Weights of a small CTC audio transcriber: 5800 steps, 23.8 epochs.
Rows from block 2 of a small CTC audio transcriber, named by matrix and row number. Rows with one number belong to one neuron. Each number is 128 + 24 x the weight over its row's rms, rounded and kept within 0 to 255. All counts start at 0. Numbers have three digits each.
After each neuron's rows are labels from the 100 clips, of 14976, where the neuron reaches its highest value: "top examples" is what is common among them. Only what is clearly more common there than usual is listed. The data: read English sentences (LibriTTS-R).
# fc1: second MLP up (model.blocks.2.mlp.fc1.weight, 1280x320), inputs 214-319
# fc2: second MLP down (model.blocks.2.mlp.fc2.weight, 320x1280, transposed), outputs 214-319

fc1.490:135105122149090087101072121123101083166116111093094129121157144115118154105159158147125118148128104114172127127088080158121145107129133142122132101143110097109140157085145092138131125140142127133117122094169183149143143117131159106160104125131144086117113158112108125145112057123143151131119107148100148152096123082139
fc2.490:164167155158163129129161153087106123130138096145136121125123095132130135109116073104152082109103083142133105144136161110152112146170096145128166126142131119127177134113105118081127154107079192138139111133154099140143063165113105156127093158131125159134147096142172119097118151123118172160128134124150164111107122134120
top examples: the word "his"

fc1.447:115119151134138133126124102146067132112151132139092131146122122145112127122140157086140083154103126119182112125083109122125111136114176134154125117110160076151112131120147126139146122152153118141140134121122105093141148094158148144141138109148135084157177135093107122106115095098136136141118147134172129104127155123117
fc2.447:136176078134132128110113132072088086097122153156132153120082115162131137134153122139123135153123144127098099131133114134118129118123140129135137114115150109152176125106156118161130156150140128142141089108136109153106100116122128097122092111128123154123156140155118156141100068122136152203093194144159126125124105165113
top examples: the word "his"

fc1.225:113107139160083090149094093127136160088097137096117114129163082097170115146110165107096126101134112125133097157152086107105108141105112122131087117104127079081115145107126158133061151148127157118128075105110132099130121124128134122133131150110141153160088146126131163115112146130107115113126112138152091127147138151144
fc2.225:143147124122094129144121151133137117148157133113140197112119131092145147156091129131122133159117131161132110152148097151138110093126125070181190135138122157137105120150125122135111147127149112115104094113113140163135097131108138104123083154129116093167131075104137133111132147117116131144118109138119135135143125112095
top examples: the word "his"

fc1.442:139148092169141156102114159083151140122151117105089134122098092129151127085154152147125108150084151103140105143115086129131127114135109128136104155136116141113176090131147146129155155127152060173124147142088150137139117082140132127122155123141143108129111115126132132108134160104140147158139096156134162119135113138121
fc2.442:157140108111138182070131157080145177108127169138160142082126136118128125127152078105130121143128129102129114132123135116145115107126129124141136103138163110157127129130120117158168158157104082176093147124112099176148142121100131152120112138127183108103122095067138094099101125113152097124141127139146108150093096139149
top examples: the word "think"; the word "nothing"

fc1.470:095136155121109109133158120122117130133148168128139132105136114149109127115112141144068065101107156119118136102088129146153142089146122090138189102146116134133119171151146151130132123136080124092156081096085145150077174112122132137124083079110170070158142114121126140119148139093117165103124139137145128127101133158108
fc2.470:096146126126140109125118169125144093131112118143146106133110140124133118133099109106150122148116159130145142080162153197133126141104159180125095096162144138148110115139109139174131181120117137127123149095125125137158144138113116142025138148153094128117136171181083098113138146145144158102128131176134118144123111166114
top examples: text has "perhaps"

fc1.755:126136137137150127146106072111121125118063104111119127134170139148110163100197162121124122142111143101121188100110116118141073126097115161081173121118158105147107151121098119107159113147122088158137135131110169101135138104179137158185139137146136101160107148130141111123148113168115136119125149155135116118140121173116
fc2.755:145147114158104106128135106089099099120137138134124101075135127175118153115127110124116161104117130161147106121119119118143102170127124116142126116082157139131133121118134168166129146214101130124144117081132119129114083086082118121109099126161142144117127173134147120130137137136129130184106159134154082123142104134138
top examples: voice: female

fc1.544:119123122119126107118104086111143135148100154120107144161111152109129085094133127142137178146151123141090100113106138106127092151098112155127097150175107097128110149116070141118102190103132109132176089135080141114121142141151116114152090138085141081141126135126125118156130072092121126122092127110152136150102152140113
fc2.544:144123110140124083099156147112103149118157132120138095145146144113134106120159112149131125110131112128143109117121118082114144162134077167050126121153153170117145151109072120126143149110103150152115130143162120162127101136145133121165161134152098080054077178093129083115174145141145130099120130176125129072135126123124
top examples: the word "his"

fc1.256:122091112120119129108145148098103136106149136118156133181095129138127137156153148134149111189100115170116176143120125142129144127119080123145154124112114135128167095138175120101093109117115160113136110151099140147096120118103092093134128149123143124121147163138122110084129089131092121126127108164117104130143121158161
fc2.256:087190144123132136113101115110085101095111173121152100114161125125131128121092128116149134114121135144125117103119143134107113126139085149075132151149131169177121088140144089132153135105158166131111066089170161089114099132119087136149157129112123106130117092145095165138114149143138146175102121140136140186152124151117
top examples: the word "had"

fc1.282:157123147164135116145096130142162141159167127143111071117121127113118117140103132161148124154167103116110111124184176093127146132134157136148102103137125146080130132103157129152163149119116113165103139145116091133113106113170167114128148138098112171122137149137119127120118100113110056136086092112136158106108059132130
fc2.282:126123124128148187139202140133134162129151161089134181127091094122113074147166128104118119064118123118120128149130134141064132096082141149129095107125116114144124157159112164082147172134169157118095139155171127182157131121123115137152140145116154151105114124105127138132159160164193112139127115130124098124142129140106
top examples: the word "little"

fc1.91:086174137105138158126122127135085095115102126157127115142112134120162112130109100102099087132165116126076138130154107115138132143116116116122115122119136086117120101112115127099138174129121190156121145095122058049083091125180134121142120148133135159105132104141098149105106111116145141078128114140114118166117123142142
fc2.91:134102144100152128109120141121156131064180125102124118185121160136106180091140110110148154165120141138138101107142134151122138129139179116126168124107138146144154105096122086120129142130161071083150117142099144130150165137128168075108187128171125141056140136081132160135149175131118099155153137127101148115133129139128
top examples: the word "but"

fc1.16:123114112092131155125115130118118129148130141114124107126156148111108112091113159114151124122158114116110171184142154104173133141119148158135131120135146132118135152099177114102110147131114105126151083109133079148166094130154109115138090146122139130145138110112124123127144125140081115148120144165107088153121117141084
fc2.16:088112135145144104106119135161133093155114125139108122093129102089132137108135145144153150143161140153124111049180121087115178137155154123081122146116088130117109120153110113171132112140130141141125102079140154132116131106173137142133147157149103145147135130121148086125158140144127125127132138148092140097142105088131
top examples: the word "his"

fc1.298:131142083080161116147102131083106102139150122107119114113107140111151126135111101101112134137132141135119104167142111115175122111165116154147131125179110130125120160162167122114134137130131115156134129135101050087147190132161107104139130143136155093149109087158158113139148120118085144125093099144183143158140140128136
fc2.298:155164112131158162097125117139173078110129120097157130139151136138117105096147106134149106126153145125149152127177120090152128102180103096141144127126123126146147148119154085131126155107092145110155101116108145163136153098148117173107123110160149080155119098198108133153149117117132121165065130157149110107149137171162
top examples: the word "him"

fc1.481:150099070148191164093134055118160138157150089122138126115107129142126163130140075116145123122128166080098114154110136071104118139158124107137136087120067128107111150106131133097156158100149131103095117155108111139132095093110139137149122170098107136151147135169113122111071109111110134157127117172108148144137121143086
fc2.481:162138168139144110158155120118136152120116087116119135193099099106135130118097114111136149117105128127187135086105142142127116148126142203110135150130088085146111151158137131089106157133170117135117128131140143158057140096147140166171099179161122097173143154115104150115143133158112154106159163134116109129110115108120
top examples: the word "will"

fc1.350:139139101145102110097134136137162117162132121149086129148108102119171143109076119107141093110111150137092141145117118124133147153181092132123141122131162121118123112132138104134125121136113107144139112149120175165110129093138156168096105146141127147126135136148122155156129132168149133087135170109112145164081141159143
fc2.350:092122108146175120150155145118134104102073112134068139146132079106075106136116127161078145117135107135155126112131153129157088144110144152123117128106071110142118112124180137098140124142126106111137149085111104151107107128108154122171115154148186125146094147109145156157128112117119125128096148112149135152093143117119
top examples: the word "will"

fc1.675:133159128142128160136158088138096146109150122140154117124152065087108093157150122160141137156093138099159153125097134172133120112141086167079118147100108114124184161167136121140107124122108136154155118088138123124135113118144124129113151095130132131094127122133121154164096186089120156141105118133160142133136120113116
fc2.675:115149149126084114105114163135100150136119084098160121150118085155156113123125173134150126145123101118132112110088145151092134172141113172137114107139139141146091123131126156161130162134116120183126153112110100154129158115111118114082134124150159136113141131103127102106138122130154145099096106123103105137138161141081
top examples: the word "said"

fc1.710:128119107149101141121125129105135156122130108176113132121130115118076133140125162128160095125141097116118087099125120117136154151092120100156122111131130159160149142139103159115120128108126099096164081140092171111113155093129126092115136093137092077149177183117141117125125149108124147164157135155130151159098131126117
fc2.710:144144087070113124136117107165099102098132081148134117126135137109126096160109079167132138149091144099125167114167114108142155144094154104121171124103177091130134139109106132130165125109117139115111131154089082108155086132091090180120104152141127115126130175124153163158149116139112123147132102128139143127130163127136
top examples: the word "have"

fc1.422:173114173113144110130107125106094135099146113129191108154121095162104158139143104122137132119145095081092140114148116132126109110132175160117155139087147123133128132132091137123073133142127166110143129098156126117119146114143120152139161122080120108119104133123105148141089110133102108119143161151157129141130134099147
fc2.422:119109105126154160137129113087100098165106125135183145094126141142101152129136152127136143164136133108137086106146115175117132111100133118104125114096117191132164087145113155148139111166128124137161108125097153129123118133095133102134061138143144120133157150163142102175115179139163130154093124117125107116155131169119
top examples: the word "you"

fc1.586:132120085129175152092149145145159155155124132112092102130124157133125153112129138134118125111103136099146090118113140167149169138183132140153106048140125165163160140127108146131122066161148117093106128166116140092165163144106123121132140150144164104164113115118135118148160129139116119127129126108116166126113103120113
fc2.586:121122109149097128118098093128143132101117094117121161137098099103153150135100127081148136151141150180126138135103120157108157120086107114128082142164124144132095134107133144138109175118122115179147161117162130102135138146118110148150112161149147148110121140125129126130171119086148137134169174119110103132092143137118
top examples: the word "the"

fc1.74:090147117145144132109133133138155120106100115160156128115171107164127144123113091146097137166153148146111111130165128180159117094119132129119123112125129099128148149085100141175138136134129101105102125132090135104138129120166096122137145087101164102114122143130137177168121130082129105117144146101086127128114132154128
fc2.74:122140118132147117156123157175131088133123131117154142140105186120139142174139164118123144146135099111131124175149157134133102130129147103101167150125139107078159101125093135161151134147108151160115090122154126147163143102120108128096116118129114103215135143128152112108126133125100165181180157134142125126143123089128
top examples: voice: female

fc1.37:119104119099106166135138111104130162117135128150117155115101085136148113146119145136136160150147117159094116120146144151104110142124155177165130122138131144128126109116142162120146117141139162180122110122108137151143132129121074095124136123141097125170122177117128130097111112088123172136115121104127139163118156140145
fc2.37:110102100093148130128173152106077107107154188098099127143126103102102118170115128130130159184097170165134134135136120142113113118124140086112069140115132112132145122121127138128147136115086140111124108164091127128160141099152093119080154081076174139100100158185141165143136145120099091138137106135129132135120111142170
top examples: the word "said"; the word "not"

fc1.134:127126112103093102126160153107162087167138121152099069186151162125156149110137093119108156109165127121188132147129132152151090172121116160145129148120136163100175150124140106132124113101134132121113178160110105159125149125112118105153121126127095172139123156166136123116136146096115128094137113128152090153124155113121
fc2.134:140142100118105117112112101139109137135101137133175060136138124129154106149154124117119108139121136147167158114108141170161132113153159142116170169143148114162142139139119128152093086125104164116124164108133110115145068137124112190111107142137102128107135111106132136140111108073190144121093091111106109122116155134102
top examples: the word "but"

fc1.234:127131140075155130122151118119129131178127121101096130135159142117137159137096154154188129145106106120126071130122156094076111097124159148153134081145114164137142142148150107134093142087116120139115140085167135126124150129097122121119137170131091115138168130106130135110103082130150116139083166123142130159137100124114
fc2.234:118081102074136088069173118115129141137120097073103118126102122140085127107118137133124151113151125115124080105124180142147045071101110080137131120150128117166139088125068152158142085128127115118097100108143124119118157120105115140144158166112145121129161143144105183116078142091146112143106112124125089170136104108122
top examples: the word "little"

fc1.116:147166141139140113112147117151123105122133138143143125138122122149135177126114090154096090124129159124105141117165093139139079132125145114124133147138126112114073066133150142111172118112105134130153147129118128140125125153117145154154185103113143163098161189107159159115128165111157139129109119125140180106132159094140
fc2.116:117120093108136153133090172122130119127084155155168146109087152107114157148121085076137141140134114080137121119136096124100140136092094119106130132135108085131116146100149101142123106147104120186120110147165105131112164134118115173157132141108132110106148140112131133140159185101162152074145137145141184133182089161119
top examples: the word "his"

fc1.581:167169143106135121116147113132129147168133114084090112095122147139137121150090157134157112157169108104097134129164162071081132119158157132133119081121092129146148102104145107116076149079088116135110141095144143111135121109171176124105156161107103104134122151128110147145120101115134103104094116123123127154130076095097
fc2.581:133143136107137123135155152156130137150098164082119146145079135142055087101115167127101113144140110146128094148105159129066087087125125118147093147123145108191112109149130153104190148130122150085118093135164121151137147116154121127112173143107097177123149140125136198095110163138180067158150125122112104133125111153134
top examples: the word "little"

fc1.752:114106115087157172106124132154085097129155139152118108166113112157151149110131158133110060119143146104102135127149113105129160125102092119148100084152111111054141114135127129128135125094135117112104159133153092108087102176127129146131203102095083125135100108102094128124153108103129121113129137099110136130078103133162
fc2.752:172131116107130148097095165159132147156126167106161106147156140155128132081094121119088106099110101092095146165164085147174101146144112127135124139158098136137131158105107089120128134100077144130143136122119153120129162098143134169134100102092131100119165129175129139156137089125135116123098127089133132090170154115141
top examples: voice: female; the word "he"

fc1.353:154135169102126096098100135139114109160122139102105101157137143097158142149115112075120150108148131136060086097093121155142121121118133148110119147128130175143144104111154118139114096105155096141097117116134106143099150139144095119104149107122096116142107079152142108168117164166105155116202146112153113110104129191185
fc2.353:160123100119088190107107111180111150095141113164162098133098148139156098123135123109139122151134156132107165102117116141155129089116173103101155115097121119141143155144111129095112095103120159134104121126121127138141141140124078115102141101118165112139100088156159120157135122095172105120116140103159160118104138124150
top examples: voice: female; the word "you"

fc1.30:176087137159164170137093153186117111132132106129170127136087139141084106115101112135133163121143154112130129110114138090142114101133091146146075141112107109113123118152085132099148141134133114121144142098119162141088136132113105157129126097116131112140126104107120143138134102077144122124107144105125121147083168142126
fc2.30:128119172117147069136125147129113100169146112116151139148152175155138111112106158116158125104126094173125134110123155124119158100101138123160107107115128114089121121105075098173122149127092210166096105089128131133126116101146102121107169109075119131106140126090101141107141072171161131132146114125123130192133129147131
top examples: voice: female

fc1.136:143157102092070080095147133126134089119139089150139138151160135172155123150146146104170117137091189110170162140168112105117156140134165144124094103111122080120122094151101128177147158174097134145100157100115125147150145119118125153146140128125096119139144121047148099081109113156158129116119094107148165116115150117105
fc2.136:155117107116159123115145129163141154112138127111167148170116170126141116143106076141106096132147110139123128177124149145158123129107117124115158153128134128151121139114177121091130124113102123097128180146147103129153161101114126101127138120109182143131116067137122180141120117090203170116107118104135149141108130081128
top examples: the word "had"

fc1.388:131122146110113124101167107131127179126159110141091117192110154101126138080122143160098139144148121128139133103126132102114104127131137145107131110169164126121117087127150105129105098084103150113140081152103079170122160153130094134138144170140093126147145156106148084090111176110130160111103149120094120110135094137109
fc2.388:138138122158135087112094154138144099117113097176099098163125138170113147093108108116121164117132092145129140132128093123117158146133147135140143137131105066123133149122097118097165139129108157122119147106115148100156142150133141143115138160090097135077138143124108096124146122076142119076149099129094134085104082132075
top examples: the word "him"; the word "his"

fc1.577:108142157143089112137130117140120124175154133135156136142128130087150121110144150102159092139158135152147096160169122098133164106144135141134139104121173143117125145175106080134131110100135141134071143125147168150137129065117106128142114164083156068123158126097120166128132101110159157103137152112129122120172130134111
fc2.577:124131108103127142110098107116093210158123092126169132158117114141137144133139135117165096149126110107085143138133142115157124126098086133145174108159136160139120150134141144132143113103126106108132132148145144140138134128184132141112155131082177125137147115124093134107109116110117142061127154111141137129102099070116
top examples: the word "the"

fc1.368:130102146099106149120115108146107167162145155126115114155079083098165102101154143159148120121151175125118095090143120117113161110144099132117132076120151143128141120078124093109107149098182168088158103110091177109172160141165103163116088116134126153159131134133140130099130164122104150109111144127145150144099118139129
fc2.368:125129162134120131128169155131126130123094169087144126112139101155110109112130144132097162161141110165137089157114123173118078168123126083104167132153171104112154105155165121109149124132134155118138121104144109083189146145101140112120178130119111166143079141120136108123130142138137154145108124136127139116116130091138
top examples: the word "the"

fc1.316:063140130087113123108148098140095103144102125110102131129145109143192123148171157119113154157154117143116110127134111132089141138127178174080124167172110139127129128129122140149105114104112117161136137114149150108136126143143152110155115136131097089145122125122149176107135157109130127130089094141155118133112097141114
fc2.316:190092125127141158124150121101160132153133169114114156161137125133095131141103139147081139131135132135150136105088139131130119150100119127120093103139128124135105172126095120155146118129162136099151135132175144084159069144127115099086104066105125102128143117174136147145130121111170090119112131140152106146174112129100
top examples: voice: female; the word "me"

fc1.153:153140165142089140122136136129131093108152123150126131100129145111114110115145132134159123148142107163140119125125161139135149089139124100139102119163120094131149134082130098081135134092124068121106131120114107106100136141062111120146084150186165092118107104125135158129074110127131143116162135146095136144144103145115
fc2.153:123101118165115156111127115122124137152157113144066113140112126159109130152159152166153129141163117130122103138113120156131143131100159161138100134172088108090156162169138142190153095120122164137170098096151127094094090110129099131157146126163143111116144108107111142150134103139135128131134113107116131149126163125135
top examples: the word "will"

fc1.185:107105126161109114100139177137116140132140109119137099101129121192134126131125120118084105184164118124125142106104129086152172178092103119109164150130139111151160129124155140074143141098114150138127057130133121100151113151122169127135151156130115147115171191166094122160156095150135139126112148133144151129151109116115
fc2.185:125153118161126160122108112106135127160105185159098111144151167098159129103140139105148141155092113157138081165106121134104133144132117112130125089136118085134213112148092125150129141156109125103079108133185131090146174142123111171139150149134084087086133143134108156114143135140159136095107128151170132050106120113121
top examples: the word "him"

fc1.54:084166126126127130138168091123117113133133135115145126147122140148093124092121189081099100107113153145147116122159066150136145150181111117146098122080117122165127138118123170108106094123111134125131109145121089160111181155093115178141133149152091113173137141135125106134114107105125140089178104143138136153128144109117
fc2.54:100161131092103119098123115158119146123094161140097164128140143133116118130133151111077127135149099104164123173201168129121138176133107104103103111141164115145143136116109148107106163103148120136081092100149147124163087096166105140178132112153176138144135157124119154117086133118133132161145089166111095112119084125149
top examples: the word "we"; the word "have"

fc1.98:122121143105087131118163131124151110097122146141144120103122126104135131135135145189176138112096145114152186097108140133162117140105139120141121141131148149100134070160134158088153119127110099147134120142103163100116160084142104155168154157069102105139119177139118136109103144138118146134143156139087144114120155105145
fc2.98:131165145141108099087106149115100094156135114101140124115117117146131152120128133145131117151139143095126133153132117124165120111162110121123159116140088102145176130162134151150130131124138157128140146120103134129114115138146106145112118127150126082086078116147115104112135097104118085093130157152125111123129153127089
top examples: the word "have"

fc1.703:120136135122152138087104128120126107101143115164141131142097130131101117110143128144113129072169171170126116112132145171132125117126155163104143129109153205129124116134144164109178132115138143115176083156108090164146159157111102151093119150128133093128103093111125144108095144158115133150115149140121126110123162123119
fc2.703:129111157192131138158108118123153146136120126113141119140109172130151107160111079127101142140130133126105107083151094162106102120153176116112116093111121098101130127175152111123167115170125145145139141103142127123140177137144154116118130115128136092118137131120127093111150089159114116118119124095133152113176104140126
top examples: the word "the"; the word "to"

fc1.435:126118103132129087115109116111147118166103093113107134149136140115179116139140141132130108154151106133178116085143127127100116179072085146159121122080126107131129157126143142104138156130189159131123094139106104132103138161164121140151121143135108138145129158066128096165119113133116128141109157116142164115149145133128
fc2.435:165123135142111161173144150095088093127145101140134139149140103127152142159106097111116114125057097136115133127099139120112077152131124098132133159124119109133134125128173132117128127156135187117136152172081136173130120142146172115110128119147143105149159112120140136130143143165129160124117109128115182115070110128158
top examples: the word "his"

fc1.453:150103182087143105143140141079109114171136075139109122137152104136109107128141109105127117125149117082139059110135162104111088114147123128116131078144135155182124132120123147120147128125125140114117126133129090146083170113142168115109105107159121131139172146108111134189158141130109135155163102139182130114119130106119
fc2.453:149148117141106119161203168125155157125119146131129082141153130116094105111116139129080127143110102145108095115097104112079112133099116101131121116131170094117132149096168152112120135152144113098123126137098129138131089090185129139111063113123151163173147109118118115123124078135114129123122118100067127129110093127161
top examples: the word "little"

fc1.195:123143138112140099098099093172108106186134128130094131095127131110124108134117104090108148116095070111113128153107161110134089130155064126123119149099118122153118129083114112146127072149156151135146137167166109146124133117092115126083128139147114129089157159080141126130149154092145133124140130146112142110117090094113
fc2.195:165129110098140156141111134150131119121096123140114116114109095149129123116091135131149088093143114152146098140103163158082147135105073118149096153085146129147107150159141140132145179124133162112115135112165165142170096148103114148104127123142132141125145129113142121116138114154122149153127142120104101152135106153118
top examples: the word "little"

fc1.117:122093160114130127095122087114109093110160116155092144164096090125112136096096133107164109129065132120118146127112116116142132133145127102154133112148079144096111126103119136119148113110138097114116097118101161126131126118116109092125136109136132111132145150150101153129110136093118104140114123106144101117147134122146
fc2.117:146155094095089121102133098109119102145125133171102100114151163118119133168153138133135181136122112114159156107126170137127107131145146125088151111121138128138100064100125149132108141133133098130152098133103148090107143092137129122126092152143120156135140145154123134161106123132130134103100151113114139120172139134113
top examples: the word "had"; the word "said"

fc1.179:071133141116131093118140078165127125188129103167116117133166169098144105134159121101154119131134100091107095094143164122134162138145144130127139108129155167113155174124147119139100107151096132073147116144129087128125147138124163107120138133155139147129122176129132113159142120110146089145146148087130119130134142145096
fc2.179:130164103134151155134139114137094134154138169150122112098161134121131089120090107101094125126105108118182119124124154129103106119126120107144108072121116110151158151111152139090200123145127145089169123124104151146089100090103131118079115128137134170088158144189095141142069156141117099154103070108120135125133138100095
top examples: the word "little"

fc1.290:149094116118142160104126162136105117102126133151182117112115165126136121105153120138128098157130112135102186152126145112109162095123112126135087149136124113111082153110103142136147097137140147127149118088121143120113149106115098077150135120214141128115126162160147134151121165140088101131150154125081170099130162128096
fc2.290:081122114141135131110169145150123163139206108165099105128130104144162135114122123153169121133112087146106117090157128099109131115119131129114127111127131148158140167145117098136138104125123096135116053137110150147139183145110117064154102102132105125102158110121154133102169129122122123137115127158136127091164139122162
top examples: the word "we"

fc1.758:129162156156126191162132110122122124108155115131105099081147143134130119157092085109108145102098125162103112140167105125141158120102111154132116060152116098132115153115148145162171069094143117117152140118161124097114095162155118152091123107135146126149133138153138116121129131134075108133147116103147135137130150146177
fc2.758:145128118087162090129139095154159093138069139151160157104173103147136135144115148119141121114148162156121183127140131111163139169127153123115148098144127130127130193093118125129133124093143136121144115179145153108145132146170166105104129144139111122127141119149174148172146118129127162130139103112162107128138113116120
top examples: the word "now"

fc1.64:123134124108124096128127147146110108152118130090153077147129091103114169157137087104146063169175101111157110126099129106147148113132087113154107139143095093075122117128136145130142133087120104121101094134147147104119170135119156125135152135142151128103134133138111118128106127114097113105059179114171119122156116083170
fc2.64:114110159176160134125110088142133085151096137147166110054130135128055114108092123133146117126161142112106118169143087143133134106216110121154139105122106091145132144123124157126109135160092126096117059115108085107106098113153109154125127144147120149121153157132139155145150154154134154149140133126115120132168108119139
top examples: the word "him"

fc1.420:097102132090147101090137146056135121171099130137160104156140172120133093131097114121150181124130123151118100112152130168130157139137147154121113084087105135204088141159138143164131087129093099111125116140071093147133129131140105101178067107124109121104114130133142141139149137155122115175118092177139137145127156103112
fc2.420:139126114127117148109117120121074090125093145147157113119137123140138117114159146120141094157137139130121121111114089120108168172144145119095142134098132153156122128099092108092108125120151146091134127110101132074122189101125107108120134115141160145076130138121130135134125156093132155118094173141145139141195135172144
top examples: the word "we"

fc1.515:140113101154121173119135131122147128130090105103123173105114104149049114105113186121154105122132106141138175115151104153121112134114140097115113109102118101096149130108133144095141131098160148190073082131136100127111132145111154131143135150095127142172132150097145162114112157081142111147166092161111117148132104171122
fc2.515:133167116103155152154186124122123115117125106142121123151143147093155147135107165107141094169125149126149124122102130128122119167128152138138120084133131107136155137176131114140163112142137095101155110114102125122101090182099153071092118130156082117139129121164128117113130165116119091142110138156074142097092109151135
top examples: the word "her"

fc1.270:153099135101177113164121131121101099131102148137123095160116116154152123131070129105145118143116150144132181138155107154133138124120117189120097163120132103099103068128128157111125077100103122098124118107135112135138135144118118161106118096143135111097113129147160118112103193165101123133146121095132140136136131162169
fc2.270:111113130091126125102148170178131087099161122137073117117163165118087124128128128126133119103135122139138117151124161133140099151115127135121119091079134094154115165088119115153111110178113120126129120117086120151155139130089168088113114105147155144099128115136124106154091128140130157130158109113137129164139130150121
top examples: the word "have"

fc1.487:121165139093133086126104108111128129156111135113150136108090144134103151131120153121098135126132101099106128135139095109142118090125140109166116092150135126112097134110103146156135151169145114100144135107112127120108149112122147135118130093154120123116124141069127176140111140134113128144160139115089155155118101186094
fc2.487:126118096161117120155131095133125122157147130141127136102124171081137121090148152098137104151151113134133132067107105137116132076107150102109125154127147085127176184113076139134114129149098112097116124111101153129146156173116086114094118168140110090139126134190125097143123166143133178170113187132139128138145163097137
top examples: the word "you"

fc1.383:107086134126127115171130129144123128088137128157122102111143071121136142127130120096089114136092117120098125128141092160135143152124113144156137119135126101086091107136130116159151126156105136118119138154113111138109158091122087124118151171140193148130132185082137097092093091103132146084085129147139076114116126111092
fc2.383:153111134152147153144144146154120132159153144109136095099114119146126114116108119141155099206106100119127136107146100171087114143115141090116103105172134125140119158157104126104116110132100133134164119131101111109143114128145107196096092125119077154121137106102141107111142121164121118128134119124137153120150152106188
top examples: the word "her"

fc1.159:152161096138135133106111157133140150149175112119124165113131135081168100119097121134139124137133143116144115150108175099149125154121134104142105107117082142128134124116122175088106158150158113142125129137121162168127128150115111171136133140075201164117148124141111142094103127125117137120119112133113147162174148131105
fc2.159:136148115093126123083109149077102132112138138101129109108115061121093106140124161136122123144167105127119114110163136121158118128152120122121141141122100148116085092127161141134144121147093129122131143103106139083097120143177119095095114100112170134114144136141145128101126129145127096144125110129130146132129174127109
top examples: the word "had"; the word "have"

fc1.160:142113177119131145129156182116174075168143121103105135108180105130140124109158138150147121117125109108112100143093143099137103127146159136122108129203149080120153139118128144133145101099148077139088152123115149117113109108137137149099154151118146145118142122117118164108130152079119126162115152111121113164119114097130
fc2.160:147090093119104111098181137080103097114176144126131119061144093108131124124100138127163100098125126137125137145113130118115153149145092135124162107171113133134098124135121133141145174174141063155090164111104126160085121155108137105103150158145155152142105138133105125131136112100114138139159092089116113111109093125120
top examples: the word "think"; the word "things"

fc1.216:114110131079136172125119094119094092147107109104118116084111128139101148121144135133141130148092109142108144117122130091119173084128078127121118136153110128118123183087173105132121089136116153112114146083106108143111145124179105152133164142140171142080114107157131156150088114149117165119075145112125115145151079125157
fc2.216:121123126157144114127128130117150161144167144175116101139143169180174154121130106118156119124123103154141147108111054178124126137152142129128140131120169117152115147116076145149083102163083118120124110116170142125147118111142114101117108139092114114119138167160126134164170141176161134154124138136134066085165088155097
top examples: the word "you"